config = dict(
    encoder_arch='coatnet',
    model='image VAE',
    dataset='photos of plants and fungi (iNaturalist)',
    train_examples=90422,
    image_size=64,
    crop_scale_min=1,
    horizontal_flip=True,
    bottleneck='kl',
    downsampling_factor=8,
    encoder_norm='layernorm_no_bias',
    encoder_norm_position='pre',
    encoder_activation='silu',
    encoder_mlp_ratio=2,
    encoder_head_dim=48,
    encoder_fused_qkv=True,
    encoder_qk_norm=False,
    encoder_parallel_block=False,
    encoder_inner_norm=False,
    encoder_drop_path=0.15,
    encoder_patch_size=[4, 4],
    encoder_conv_stem=False,
    encoder_depths=[4, 4],
    encoder_widths=[80, 160],
    loss='l1',
    latent_channels=32,
    decoder_norm='batchnorm',
    decoder_activation='silu',
    decoder_widths=[64, 128, 256, 256],
    decoder_blocks_per_level=2,
    decoder_block='basic',
    decoder_attention=True,
    decoder_upsampling='nearest_conv',
    kl_weight=0.001,
    init='torch_default',
    residual_init='zero_last',
    optimizer='soap',
    beta2=0.95,
    lr=0.003,
    beta1=0.95,
    shampoo_beta=0.95,
    eps=1e-08,
    precondition_frequency=50,
    max_precond_dim=1536,
    one_sided=False,
    adamw_lr_other_params=0.0024,
    gradient_centralization=True,
    steps=5400,
    batch_size=64,
    epochs=3.8,
    lr_schedule='step',
    warmup_steps=1080,
    weight_decay=0.0,
    adamw_weight_decay_other_params=0.01,
)
Rows from block 0 of the decoder of a small image VAE, named by matrix and row number. Rows with one number belong to one channel. Each number is 200 + 20 x the weight over its row's rms, rounded and kept within 0 to 999. All counts start at 0.
After each channel's rows are labels from the 100 images, of 14976, where the channel reaches its highest value: "patch colour" is the nearest of a few named colours to the mean colour under the peak; "peak at" is the part of the image that holds the peak. Only what is clearly more common there than usual is listed. The data: photos of plants and fungi (iNaturalist).
# convs0: first 3x3 conv (decoder.mid.0.convs.0.weight, 256x256x3x3, each kernel summed), inputs 0-255
# convs1: second 3x3 conv (decoder.mid.0.convs.1.weight, 256x256x3x3, transposed, each kernel summed), outputs 0-255

convs0.172,212,196,222,203,187,196,198,164,197,184,184,164,183,214,182,184,194,228,202,187,202,164,238,220,213,226,181,218,208,186,215,190,203,213,170,192,179,184,170,230,225,215,203,208,205,183,217,165,185,211,191,227,224,153,217,173,176,190,183,192,179,198,224,209,227,217,207,178,213,217,219,180,218,181,182,206,191,185,184,196,178,214,187,189,185,203,200,194,183,199,207,211,187,221,198,196,213,200,205,224,230,205,216,219,189,228,196,179,198,217,208,156,231,261,207,201,162,223,201,204,214,213,202,204,192,223,201,245,176,192,239,184,193,226,227,197,194,237,219,195,189,237,219,213,242,265,228,194,166,222,185,168,205,202,196,224,189,209,192,236,188,194,206,180,180,191,184,181,204,185,185,162,207,218,187,166,181,181,205,196,202,215,210,214,213,197,190,205,190,215,194,220,185,181,227,194,205,222,213,257,187,179,223,197,201,200,201,187,238,198,198,211,246,221,203,197,252,178,192,215,161,190,198,203,170,210,208,205,185,208,218,221,169,208,228,218,183,230,224,227,217,169,184,202,215,202,194,179,162,187,200,205,167,193,217,201
convs1.172,217,180,196,183,228,202,214,215,198,228,218,176,177,183,176,232,194,208,197,211,192,179,185,188,210,200,166,205,206,180,208,190,165,214,217,177,250,156,193,178,174,211,216,227,236,211,176,165,216,196,192,206,221,192,232,228,174,200,182,196,179,187,186,183,221,192,231,187,187,205,200,204,210,212,206,207,188,222,227,150,230,220,179,220,168,210,208,187,182,203,196,194,194,201,236,233,167,190,223,217,214,175,211,226,210,199,196,209,228,189,184,203,202,193,209,193,180,187,215,204,213,194,208,187,172,191,186,180,197,215,188,201,192,198,199,225,185,165,188,202,210,175,203,191,182,224,239,168,199,194,195,163,207,197,204,196,179,182,144,232,202,196,207,160,178,168,193,173,233,224,205,208,184,169,219,183,171,172,204,238,212,186,245,245,186,227,197,223,206,155,212,207,190,188,167,174,186,191,216,220,194,228,217,196,190,194,180,203,185,212,216,201,191,185,167,230,188,225,179,203,193,208,233,201,220,191,137,217,236,183,221,201,170,198,183,238,215,206,213,222,177,206,213,190,170,216,197,189,181,218,210,201,202,207,185,209
patch colour: black
peak at: bottom right; top right

convs0.78,203,175,249,236,178,188,184,220,164,209,204,166,203,200,221,196,199,207,175,209,216,192,212,191,168,180,170,243,196,192,212,170,200,241,205,201,171,194,179,225,219,216,204,204,205,221,197,229,154,212,192,216,219,198,228,200,207,236,193,201,215,180,253,208,211,152,201,145,193,179,198,210,201,192,204,213,194,171,204,198,205,201,240,193,205,177,199,216,221,208,214,211,179,202,225,216,229,177,175,215,239,169,225,179,198,179,203,223,193,229,175,179,202,199,168,197,187,214,207,217,221,215,198,204,180,179,207,212,168,231,227,220,172,205,223,179,192,221,234,190,206,187,211,204,189,230,237,186,218,191,192,212,197,204,242,213,215,178,177,242,193,204,221,190,202,212,163,214,224,211,187,208,192,184,178,193,189,192,218,175,224,228,200,180,195,184,199,175,190,175,198,198,212,219,204,202,186,190,174,218,200,179,208,206,205,196,186,174,209,217,156,188,215,199,213,215,265,191,194,180,188,189,224,196,187,212,232,171,219,204,179,222,171,223,178,187,191,218,201,209,200,177,169,179,232,229,204,203,176,187,217,224,169,213,219,185
convs1.78,198,205,184,200,214,208,214,209,249,220,211,195,183,200,192,211,191,206,192,177,200,201,205,226,203,188,188,187,189,189,190,177,166,229,207,210,210,147,194,182,205,203,225,219,244,189,234,184,206,195,233,253,199,222,205,229,179,198,193,188,219,211,202,183,221,187,176,193,179,210,210,217,196,206,221,192,220,214,190,189,241,219,185,214,197,173,201,191,190,192,168,215,206,192,206,193,186,171,216,186,222,199,162,207,192,181,228,202,233,215,209,162,185,181,176,237,210,196,177,194,178,185,213,224,193,216,175,196,204,225,222,218,197,178,182,226,220,208,220,216,236,199,211,202,209,225,234,184,189,215,197,197,174,194,211,212,158,205,198,230,192,204,216,196,216,179,183,169,227,215,240,237,163,213,224,172,218,170,161,235,212,178,231,239,183,199,221,249,200,196,188,219,198,210,209,205,203,188,242,230,240,200,192,191,200,195,197,201,199,210,212,202,194,206,165,189,213,201,207,166,221,217,197,189,202,215,117,207,185,214,206,185,217,180,179,228,214,208,216,196,215,237,213,206,201,199,204,164,155,231,199,200,201,186,214,187
patch colour: black
peak at: bottom right; middle right

convs0.136,215,197,166,190,200,180,219,184,187,234,209,174,190,181,181,168,235,232,199,210,217,205,227,210,163,208,184,220,218,205,184,228,195,212,143,232,190,206,204,213,217,191,233,186,172,216,207,184,197,188,203,203,201,171,229,185,190,215,195,213,217,197,213,192,233,170,215,206,204,228,203,180,195,204,172,183,192,191,171,194,174,194,195,197,211,185,190,199,200,171,176,196,227,205,168,163,222,191,208,204,188,200,225,198,214,181,195,219,197,248,233,168,227,239,227,183,181,185,180,205,198,192,183,263,218,192,232,193,214,183,175,207,223,195,190,183,158,247,211,203,217,215,190,178,186,248,214,204,201,219,197,201,195,232,226,215,191,251,206,218,176,177,193,190,191,234,201,198,201,205,166,199,219,194,193,202,220,222,239,181,172,236,225,220,165,186,212,202,192,208,157,221,185,224,224,181,202,236,197,190,219,228,194,184,206,182,204,156,182,191,222,187,195,220,217,216,199,207,212,199,189,173,205,175,175,192,207,196,192,187,225,220,185,198,224,186,207,206,194,238,199,192,162,213,221,201,221,205,189,202,209,236,184,205,174,216
convs1.136,215,210,221,201,189,222,180,209,179,228,197,197,190,201,222,206,203,177,195,211,201,199,181,203,210,225,177,203,180,199,191,211,215,187,227,167,199,194,142,201,191,201,182,213,259,184,221,224,221,202,189,238,193,204,214,225,210,234,145,186,208,206,193,201,224,208,182,198,184,181,191,195,193,218,198,216,170,252,253,205,213,189,189,179,199,220,173,192,197,187,175,207,197,198,184,231,223,200,227,217,202,201,176,189,194,204,190,211,245,204,226,193,172,205,174,190,159,177,226,199,226,235,207,181,157,192,197,204,170,223,192,208,218,183,207,222,190,198,214,162,169,212,199,206,183,238,196,159,175,193,194,177,222,215,197,203,175,200,206,213,237,179,202,217,183,191,190,194,213,197,206,210,226,197,182,191,193,156,211,233,228,230,197,228,234,192,208,214,194,173,194,192,201,195,196,226,189,152,192,239,187,189,230,209,196,179,200,181,189,207,200,216,193,207,214,219,188,193,213,190,193,192,186,217,183,191,137,186,204,187,181,209,205,197,185,198,220,170,194,169,171,214,215,149,193,201,229,172,196,168,239,199,232,197,177,204
patch colour: black
peak at: bottom right

convs0.223,210,172,209,209,185,196,181,180,211,172,199,198,193,160,189,224,212,188,199,198,184,195,213,163,222,251,189,187,211,213,219,181,175,214,183,214,199,184,179,245,207,211,207,196,218,180,170,185,184,178,186,225,208,182,190,219,192,169,219,207,180,214,209,226,219,213,216,231,176,228,207,222,179,195,194,190,195,212,200,211,231,256,180,207,179,228,200,171,220,202,188,214,173,173,197,176,192,187,176,178,180,199,175,251,215,192,210,200,229,216,196,221,176,202,176,182,185,210,169,191,172,209,214,180,188,196,210,180,204,203,206,244,189,168,227,213,239,200,183,172,178,187,174,209,211,167,197,198,180,216,208,187,212,171,208,222,198,162,195,215,246,191,168,212,178,205,222,197,203,212,227,191,179,158,228,184,198,191,209,281,206,231,205,178,224,191,210,197,204,228,199,177,215,204,224,199,245,196,199,208,192,210,191,190,249,218,209,198,222,201,191,185,207,206,225,180,194,214,171,194,196,238,176,196,221,168,189,242,192,183,188,208,194,222,161,203,196,206,210,190,184,206,204,192,174,201,191,173,195,224,216,206,208,186,219,225
convs1.223,195,173,214,200,216,204,165,200,167,202,221,176,204,178,202,189,194,211,183,236,218,178,197,208,205,192,181,199,203,181,210,205,189,193,210,170,197,218,206,212,206,231,168,184,193,193,197,220,162,176,175,144,199,195,184,195,222,187,164,219,165,212,195,158,206,227,191,171,216,210,194,226,167,206,191,193,164,185,205,209,218,201,245,162,214,218,203,221,202,168,223,175,185,171,175,195,210,235,198,154,203,165,233,197,187,221,202,211,218,173,180,200,196,206,172,208,207,171,234,194,180,205,192,193,230,180,194,174,205,202,221,168,188,211,189,210,239,211,214,201,188,189,202,222,196,212,217,181,152,183,210,201,216,202,157,163,203,229,194,186,192,159,190,198,203,170,214,209,206,152,171,192,183,208,215,201,183,176,190,159,198,202,177,202,173,188,190,220,181,175,184,198,195,171,179,219,164,195,202,192,206,230,213,181,242,216,199,227,184,179,256,229,216,214,193,229,218,189,183,222,224,191,208,179,207,215,193,214,188,166,172,195,181,194,200,213,203,194,202,194,204,152,180,205,206,227,178,209,185,196,208,183,185,194,215,215
patch colour: white
peak at: top right

convs0.202,201,200,225,211,199,169,192,193,196,242,175,186,200,206,210,223,186,247,171,224,180,188,225,186,176,165,196,210,206,173,192,213,184,208,183,204,166,194,213,191,177,228,215,197,204,196,218,169,222,186,213,209,227,185,195,177,176,218,187,186,183,178,218,166,188,211,198,220,229,189,194,214,189,252,215,182,176,235,229,213,192,174,201,221,203,211,185,218,208,155,225,251,199,210,222,208,195,173,215,209,232,193,237,208,199,199,212,161,246,231,212,209,196,200,211,216,155,189,219,184,208,208,196,200,206,168,205,207,191,203,200,228,187,210,177,172,225,212,183,201,204,199,167,188,211,206,199,197,189,217,198,219,193,229,234,228,186,186,219,191,159,171,204,167,210,225,237,224,182,218,221,201,218,158,199,205,186,166,186,211,171,209,198,196,170,190,171,210,183,192,234,192,186,188,192,190,195,206,234,218,193,228,177,205,230,183,197,222,208,214,213,207,181,201,206,197,178,234,228,203,179,227,215,130,214,180,185,200,202,170,242,210,220,192,211,191,241,198,198,219,189,211,229,196,214,200,214,197,198,204,179,224,190,196,171,213
convs1.202,232,193,205,215,203,194,187,190,198,188,214,171,163,203,180,225,195,194,217,173,179,188,201,210,210,173,180,219,187,199,223,195,154,178,152,194,189,235,208,191,219,205,238,229,235,242,201,190,197,187,199,189,202,200,246,211,196,183,174,186,209,233,208,192,188,193,233,199,203,197,228,191,231,214,171,169,231,195,178,194,171,202,194,198,191,194,224,158,179,242,182,236,211,179,161,198,227,210,174,216,181,202,192,163,194,189,160,201,188,191,186,181,191,187,192,194,187,218,198,232,184,205,205,192,161,210,209,145,207,211,217,194,167,229,199,200,195,225,204,180,197,213,238,194,177,192,217,170,167,220,175,174,200,212,213,191,163,196,201,171,195,250,177,226,181,191,204,175,201,199,191,156,167,201,219,195,175,191,181,197,220,204,185,162,219,219,189,249,208,226,180,199,186,231,207,191,212,201,189,199,213,222,185,169,170,211,179,210,174,203,171,168,231,207,197,174,200,169,203,197,185,216,203,231,208,218,206,213,199,208,215,200,206,184,195,183,190,216,208,212,191,196,201,208,186,165,165,205,206,183,205,225,218,213,179,222
patch colour: black
peak at: top left

convs0.19,197,151,211,206,196,174,224,218,177,189,216,198,182,206,177,206,203,218,176,174,192,200,195,172,175,203,208,210,237,188,194,204,194,201,190,184,175,176,183,197,207,206,214,195,221,169,196,189,181,213,184,219,242,208,204,186,180,208,202,241,207,216,192,214,207,157,179,197,236,207,186,171,219,194,185,206,185,226,195,207,194,175,225,223,199,230,180,174,186,189,224,186,197,191,198,197,219,208,204,186,206,201,207,207,258,188,182,205,253,192,240,185,241,221,219,211,212,232,200,195,210,193,188,184,199,201,206,219,224,166,210,223,192,177,245,196,208,240,235,220,183,198,190,200,185,225,210,181,196,208,219,167,176,200,222,208,178,201,197,221,200,174,238,212,202,225,181,186,211,194,191,222,193,188,214,225,185,176,201,200,199,182,218,177,161,177,218,193,189,177,183,239,197,208,219,180,209,190,186,216,247,183,235,133,226,177,178,176,181,192,218,217,211,234,218,151,233,234,230,199,225,218,196,190,174,208,203,189,204,205,243,228,188,206,194,207,209,232,205,218,202,168,195,183,198,181,203,188,199,165,213,197,196,216,178,175
convs1.19,204,214,230,233,201,198,215,223,188,192,220,183,190,166,186,227,172,207,189,214,185,179,192,208,178,219,211,197,205,211,202,204,200,206,234,204,203,201,162,193,190,185,223,177,226,180,198,201,192,205,203,223,227,185,256,201,173,233,188,191,190,211,215,189,199,251,218,217,175,185,204,175,200,202,216,190,204,199,200,211,194,214,194,179,232,231,207,183,216,176,192,199,215,182,212,229,200,186,216,205,196,218,172,168,188,225,201,186,192,196,250,158,206,230,158,186,191,157,227,207,189,231,195,188,172,171,174,210,177,228,214,197,177,218,168,208,241,194,213,239,217,191,212,221,212,192,222,165,199,197,208,187,193,215,193,217,231,196,208,198,223,184,212,224,201,186,205,194,226,207,221,212,233,183,213,168,188,191,194,211,215,195,208,202,207,185,234,228,214,203,207,222,204,231,192,203,205,188,173,213,200,204,196,201,200,210,228,200,174,221,178,216,197,230,185,200,152,238,191,232,159,207,197,192,195,209,117,168,202,194,224,196,244,194,213,229,210,223,183,209,194,256,184,200,213,218,221,178,214,193,207,174,188,201,191,178
patch colour: black
peak at: bottom right

convs0.173,175,206,206,180,196,191,196,180,219,232,198,203,173,211,175,208,183,231,192,208,173,160,220,179,203,224,223,224,212,188,199,240,201,188,170,196,219,194,167,213,208,202,212,203,192,214,197,162,238,194,191,187,208,196,197,170,181,199,212,179,185,170,257,182,179,195,178,202,228,231,197,193,180,209,225,181,206,198,199,203,178,202,206,220,180,243,172,212,173,153,214,210,242,194,214,192,209,195,210,229,188,168,230,165,228,174,210,187,212,237,238,179,264,218,178,210,174,216,218,186,193,198,199,208,186,184,180,205,236,216,212,225,191,238,194,203,196,225,190,204,220,179,214,186,190,250,202,195,197,183,193,228,188,214,213,194,214,169,204,205,195,190,212,191,232,218,218,205,166,221,184,230,183,179,192,212,183,140,193,188,202,228,235,191,199,191,206,200,184,177,173,193,165,191,212,151,226,204,227,207,161,186,215,206,206,214,203,211,184,185,257,203,201,226,196,214,224,224,209,220,227,178,170,193,225,194,208,217,199,185,217,187,198,199,231,186,203,197,206,200,190,183,193,197,189,207,184,213,207,208,214,223,188,217,199,201
convs1.173,209,168,181,220,200,192,181,197,148,198,228,166,209,194,189,180,209,207,210,188,218,205,214,174,203,196,176,193,227,176,212,196,166,169,215,177,225,188,229,186,186,207,209,211,238,225,177,172,199,193,160,259,222,177,246,224,200,171,204,189,215,223,176,164,175,219,222,188,205,213,188,201,203,178,189,224,199,203,181,206,202,223,173,198,209,195,222,172,184,235,219,187,198,186,162,210,225,182,197,186,211,194,213,241,192,223,191,197,208,205,187,190,202,238,208,179,198,199,180,195,187,190,183,200,158,212,204,168,192,188,231,188,186,203,196,198,171,204,217,198,186,196,194,206,157,164,237,179,155,194,180,188,183,193,219,197,210,179,218,213,185,172,180,214,159,205,204,196,216,200,200,226,191,175,194,187,133,182,231,226,188,230,188,196,191,225,230,199,205,218,218,187,216,182,197,175,212,194,209,209,187,221,184,187,179,196,182,216,205,201,194,154,179,188,206,193,216,160,215,172,189,219,201,212,191,184,169,195,189,221,179,223,205,213,185,190,218,224,177,210,162,181,192,195,192,216,184,184,203,200,196,164,223,225,158,172
patch colour: black
peak at: top right

convs0.212,196,193,175,177,235,224,205,193,200,240,212,188,204,207,203,170,217,234,162,185,170,185,190,224,194,197,196,187,189,154,209,184,195,190,187,189,189,188,172,222,238,193,236,206,185,216,215,133,191,179,182,182,213,199,198,176,156,189,193,208,196,189,225,189,193,188,218,190,213,223,210,179,193,216,201,166,185,246,203,217,175,196,218,227,198,226,195,187,179,167,203,179,207,218,193,205,182,180,199,201,224,199,246,219,229,188,208,193,219,195,233,200,238,200,213,203,191,193,213,187,170,211,224,196,212,181,200,179,210,196,208,180,179,166,225,226,226,201,196,264,217,205,152,216,200,223,206,197,189,231,185,215,176,247,210,185,183,193,212,222,189,185,188,177,222,216,220,202,192,215,203,193,200,170,234,211,207,156,185,241,219,198,215,223,179,199,195,234,185,203,238,205,202,215,224,167,227,206,174,207,190,230,203,229,210,187,206,232,212,204,215,190,212,216,219,195,198,243,202,207,208,227,209,163,217,181,226,219,183,206,212,165,195,203,186,188,217,204,192,205,179,195,190,183,206,198,240,201,183,201,184,220,188,224,176,230
convs1.212,233,180,222,239,210,225,213,213,167,189,198,157,175,176,213,199,241,192,206,220,172,197,185,203,199,185,195,240,223,233,204,197,171,210,188,218,179,225,208,204,204,197,232,192,209,243,181,204,205,221,187,245,212,204,244,189,232,213,172,219,222,199,200,203,185,193,254,184,201,167,165,188,197,213,189,205,196,182,200,148,203,224,164,207,225,175,217,212,189,200,205,219,208,196,199,189,190,207,198,202,177,211,196,208,203,207,180,192,198,222,200,193,200,214,171,198,170,205,188,219,210,189,162,183,134,186,182,180,185,191,232,205,192,203,242,204,203,218,161,193,200,226,198,218,187,202,231,177,184,202,202,189,211,209,215,187,178,213,196,189,186,233,197,218,210,218,200,214,217,233,188,169,202,198,198,157,174,191,195,195,192,220,191,196,210,212,199,223,174,181,218,215,202,185,206,187,186,196,225,199,208,194,195,196,172,228,200,185,182,216,206,146,200,180,235,206,209,209,210,195,204,228,216,196,187,224,105,220,194,199,198,192,204,223,214,195,195,233,199,250,227,191,205,194,197,199,220,191,215,178,199,226,193,205,179,219
patch colour: black
peak at: bottom left; top left

convs0.39,214,156,229,190,211,152,215,219,209,212,214,214,207,183,208,186,195,201,207,204,180,151,238,173,178,204,205,193,193,231,173,189,203,186,172,220,210,196,224,234,224,210,200,227,204,213,202,192,232,192,191,203,207,219,207,195,195,196,233,215,194,222,206,188,203,184,201,252,247,215,169,184,187,215,185,193,197,215,206,185,200,198,185,238,216,187,186,209,199,193,168,216,247,188,216,190,170,185,179,161,175,194,153,200,200,216,183,194,202,216,203,218,188,195,219,193,201,176,213,179,189,206,188,203,153,186,188,217,217,231,177,222,211,208,236,190,224,198,188,195,194,176,180,215,173,203,227,214,197,174,246,168,189,239,232,163,216,195,211,216,220,182,170,249,201,179,215,204,181,202,183,193,183,192,191,154,177,192,200,239,181,184,211,189,174,205,212,200,214,222,183,186,186,203,204,169,231,187,202,210,226,195,217,205,230,222,186,203,207,188,223,240,222,209,197,192,256,185,205,182,230,223,179,162,184,202,195,207,199,173,206,173,232,236,191,186,179,196,183,171,180,224,209,188,220,189,215,200,190,202,190,192,222,194,201,213
convs1.39,225,187,183,203,186,192,215,173,221,187,195,208,148,190,186,202,175,195,230,202,202,213,203,218,197,233,195,218,217,184,200,187,195,182,234,212,202,185,215,206,222,183,226,194,194,226,190,225,209,169,178,239,212,202,229,188,165,210,212,218,199,191,173,203,222,207,243,204,219,193,215,205,207,171,222,197,204,211,221,253,199,204,213,228,240,259,194,216,203,204,188,183,176,178,172,204,203,195,170,182,247,200,209,201,166,155,248,190,173,211,206,206,168,188,195,183,231,190,228,170,189,212,217,218,179,216,183,196,206,194,157,166,208,233,153,204,217,214,205,233,203,199,185,199,208,187,192,202,252,192,200,209,222,186,197,219,187,190,204,210,214,180,205,212,175,174,232,203,215,190,206,201,217,187,245,202,202,199,198,199,209,205,181,214,186,168,212,196,247,197,203,197,226,184,222,243,217,209,199,198,172,149,185,202,226,194,188,226,200,204,153,216,198,227,224,208,221,212,230,199,203,179,202,177,186,223,192,201,184,213,185,202,217,213,214,170,185,205,193,240,205,203,197,234,213,179,201,214,206,220,214,170,191,213,226,198
patch colour: cyan; white
peak at: top left

convs0.113,236,201,198,199,211,225,191,228,203,172,183,206,217,198,194,213,214,177,186,218,199,213,219,193,192,165,189,173,216,227,217,163,172,199,211,198,180,226,198,234,219,197,239,177,223,202,197,199,155,177,186,193,203,209,196,242,168,195,185,227,218,236,209,225,182,195,193,198,178,178,193,207,175,146,180,191,187,211,213,197,222,221,217,183,208,201,211,171,192,179,162,217,198,178,203,209,218,192,210,172,234,207,185,180,187,214,190,210,238,235,168,202,205,193,189,213,202,214,201,179,187,203,192,201,187,166,184,190,212,188,252,243,187,227,215,193,208,200,182,218,189,202,221,169,177,172,214,198,219,197,201,197,194,199,237,193,199,211,193,190,239,210,191,235,197,194,177,191,229,209,160,184,218,222,200,201,223,208,220,233,189,239,200,203,172,187,232,202,194,185,197,166,234,188,215,215,205,195,170,191,216,210,162,204,174,235,220,153,179,198,234,186,187,201,204,216,242,185,176,202,208,238,240,211,189,175,213,192,220,194,209,195,217,162,169,169,194,214,165,236,168,202,185,197,187,209,216,227,197,195,199,205,219,190,189,183
convs1.113,198,182,215,162,237,193,214,201,242,186,192,254,179,203,190,232,182,214,204,221,204,216,197,234,220,206,215,219,182,173,195,183,218,208,189,203,215,193,198,198,231,199,175,199,165,171,221,210,195,211,189,201,231,238,197,187,190,194,208,256,199,200,186,205,181,150,179,212,235,206,184,219,224,202,190,204,165,229,203,190,200,201,222,180,229,163,197,202,205,200,189,223,195,206,199,181,181,202,180,179,224,233,217,182,211,214,220,208,202,161,206,189,198,225,203,172,219,226,189,218,208,191,183,200,219,182,180,228,217,208,233,221,217,216,196,180,209,192,185,218,194,191,209,189,236,221,212,171,221,164,159,209,206,170,197,232,201,201,220,217,212,188,238,176,197,190,216,188,236,197,215,232,209,239,153,226,214,242,186,192,239,206,212,207,239,190,214,190,238,215,211,226,196,241,212,204,180,221,212,225,224,173,172,209,197,205,202,195,214,177,191,210,217,220,194,221,219,186,221,183,218,212,202,205,198,199,174,200,175,179,225,168,203,188,187,216,216,168,211,214,239,229,206,202,232,152,213,184,204,206,204,213,219,202,191,208
patch colour: white
peak at: top right