{
  "encoder_arch": "coatnet",
  "model": "image VAE",
  "dataset": "photos of plants and fungi (iNaturalist)",
  "train_examples": 90422,
  "image_size": 64,
  "crop_scale_min": 1,
  "horizontal_flip": true,
  "bottleneck": "kl",
  "downsampling_factor": 8,
  "encoder_norm": "layernorm_no_bias",
  "encoder_norm_position": "pre",
  "encoder_activation": "silu",
  "encoder_mlp_ratio": 2,
  "encoder_head_dim": 48,
  "encoder_fused_qkv": true,
  "encoder_qk_norm": false,
  "encoder_parallel_block": false,
  "encoder_inner_norm": false,
  "encoder_drop_path": 0.15,
  "encoder_patch_size": [4, 4],
  "encoder_conv_stem": false,
  "encoder_depths": [4, 4],
  "encoder_widths": [80, 160],
  "loss": "l1",
  "latent_channels": 32,
  "decoder_norm": "batchnorm",
  "decoder_activation": "silu",
  "decoder_widths": [64, 128, 256, 256],
  "decoder_blocks_per_level": 2,
  "decoder_block": "basic",
  "decoder_attention": true,
  "decoder_upsampling": "nearest_conv",
  "kl_weight": 0.001,
  "init": "torch_default",
  "residual_init": "zero_last",
  "optimizer": "soap",
  "beta2": 0.95,
  "lr": 0.003,
  "beta1": 0.95,
  "shampoo_beta": 0.95,
  "eps": 1e-08,
  "precondition_frequency": 50,
  "max_precond_dim": 1536,
  "one_sided": false,
  "adamw_lr_other_params": 0.0024,
  "gradient_centralization": true,
  "steps": 5400,
  "batch_size": 64,
  "epochs": 3.8,
  "lr_schedule": "step",
  "warmup_steps": 1080,
  "weight_decay": 0.0,
  "adamw_weight_decay_other_params": 0.01
}
Rows from block 4 of the encoder of a small image VAE, named by matrix and row number. Rows with one number belong to one neuron. Each number is 500 + 25 x the weight over its row's rms, rounded and kept within 0 to 999. All counts start at 0. Numbers have three digits each. After the name is the row's rms in percent of the matrix's.
After each neuron's rows are labels from the 100 images, of 14976, where the neuron reaches its highest value: "place" is the part of the image that holds the peak. Only what is clearly more common there than usual is listed. The data: photos of plants and fungi (iNaturalist). In brackets: how many of the 100, against the usual share in percent.
# fc1: MLP up (encoder.blocks.4.mlp.fc1.weight, 320x160), inputs 0-79
# fc2: MLP down (encoder.blocks.4.mlp.fc2.weight, 160x320, transposed), outputs 0-79

fc1.189 080:517466484532484490443471521510492501510507513522451505517487481495527522502481442510537509473502520483457467519527465517492498503527464490468495483521509485519491523479472505527475488513533465452518492480541505481510496555523526507503492451
fc2.189 088:538523484489497512474522507511554539469529505452501498480501545519462522489507516486494489522518501490540506478533501510522491513496524462504493518522457485508561560498510486505510529506474527532484515504519531490430501517494474476495505519
place: top left (40 vs 14.1)

fc1.210 090:497505492497488476506519464506452477456472491508477508527516563488497555520511504491476558451519492552499514487529495540501538479478481495479520477491482508522512485511477474486471556524568487525504515537540526507456490512511470502539439529
fc2.210 093:471487500479480487512485524471518514462488486495497486500501546525467523500483533426458512489546493515486503485485469469443488459484534511493528519453482509491497459529476464481502493547522510520482477493542555486478514518499486543530463520
place: top right (33 vs 14.1)

fc1.62 121:545527488527522531478503459513484508517564506483478496503488476468530539478502489515507495507498494483479527455468551487537503510493521508512523502551538493517483499483516508483522498480516526535479494496544489498495506487475497514540556522
fc2.62 105:502467487484497468546500525466535525511461514488521510470522525477466497500485549481487499517518494503547531504515511510457517496508469509538495466464507505455517492523498484490525499504500463459513499479496510489483486491530495530441483466
place: centre (25 vs 6.2)

fc1.232 090:519492462478484488490505576539478520500537513490497512486503514448488515510441497510516514492450514466489545503516501530506497503519508491540495507442508488487475567444530553528483474495508507517517478515541462458497526492502547490523455503
fc2.232 098:512459517487505488496524447485494486464516461513500500473524508505524488509524488528557494506509501526515486482533532484526542520486550490494486531524456535504520480537469487508544528492487482447495504487468492481479549481494511537515503495
place: top left (45 vs 14.1)

fc1.203 099:478508530486525479515490535487457465515468495449531500452511513504537488523496474493505504480479510529521508463462532499533495534508516517475525506473493434532503499496531530510535508492482486509511488488504513485543497529491463496518483570
fc2.203 107:472493492474534502511477508471485486499466532478508516468474485480516484539547499512506511495487507531463484488445545454507520499512503537565517518486526485512487465515526545475520485505485486468544472495510550526501473503485478516483478482
place: bottom left (33 vs 14.1)

fc1.136 102:541486443482519463503450460446513485534508494478520531512543476482504483508512509474452470508489473503512482435521487504474479530476499475509505509502499508497513511497487482464509517533509539512496476508496505528468495458483472486491536511
fc2.136 108:441506556515449522481523569540507515488474495535485481466472499538486504499456493512530501471519496498475489541487519484487514491522514531465470522479493497509507471505491513524510459480494475470506549504502510470527530505521565534502469490
place: centre (26 vs 6.2)

fc1.310 108:502488494513529460434502505488460476480484510508507471540503471481494480528477480467484520508526502532483535529529524503495523485492500449462513512457480511486475509534488446450492532531503469491512456494498503465514526493490509482518492493
fc2.310 100:492505544508531503505515473498496510470495476481537497479487485485484477487513488545506467508495502545493457477514465476482503494498540480521471539531528482496536439498508493484493503505505529485520501511500495500515441500446556480493499461
place: top right (36 vs 14.1)

fc1.51 077:513511478540470462493466505497511506534556545470504474477524549506485497530478491435480501513535494557548502511459475486477487499460493540497516496443495491519494558491473491520489502491521511488503490528517512477530466480495476510527485506
fc2.51 097:472477491446510531506509505505514505496494463571506534502497492499506509464528508538532499491457513465445479495545521513516520483550511456478462507527502488502517456500526516470501517511494502522520491492488496494469530523495549498484507503
place: top right (33 vs 14.1)

fc1.130 089:490489482469494493522496503513502510485514528517507538500532527495490496584457505517526503475522507480550525499539494547498502480526474511484468517460504497514535553451528531518477528466506510517469487546551480460531483499481521492539455506
fc2.130 094:532483502524518488503525486468488486497516511525522484516501474534495498472504558485523493536557464517467490480482531488494497536502503545506543467521541478506488491514493485519536492469516514464483492472464518485452502492518509539486509490
place: top left (38 vs 14.1)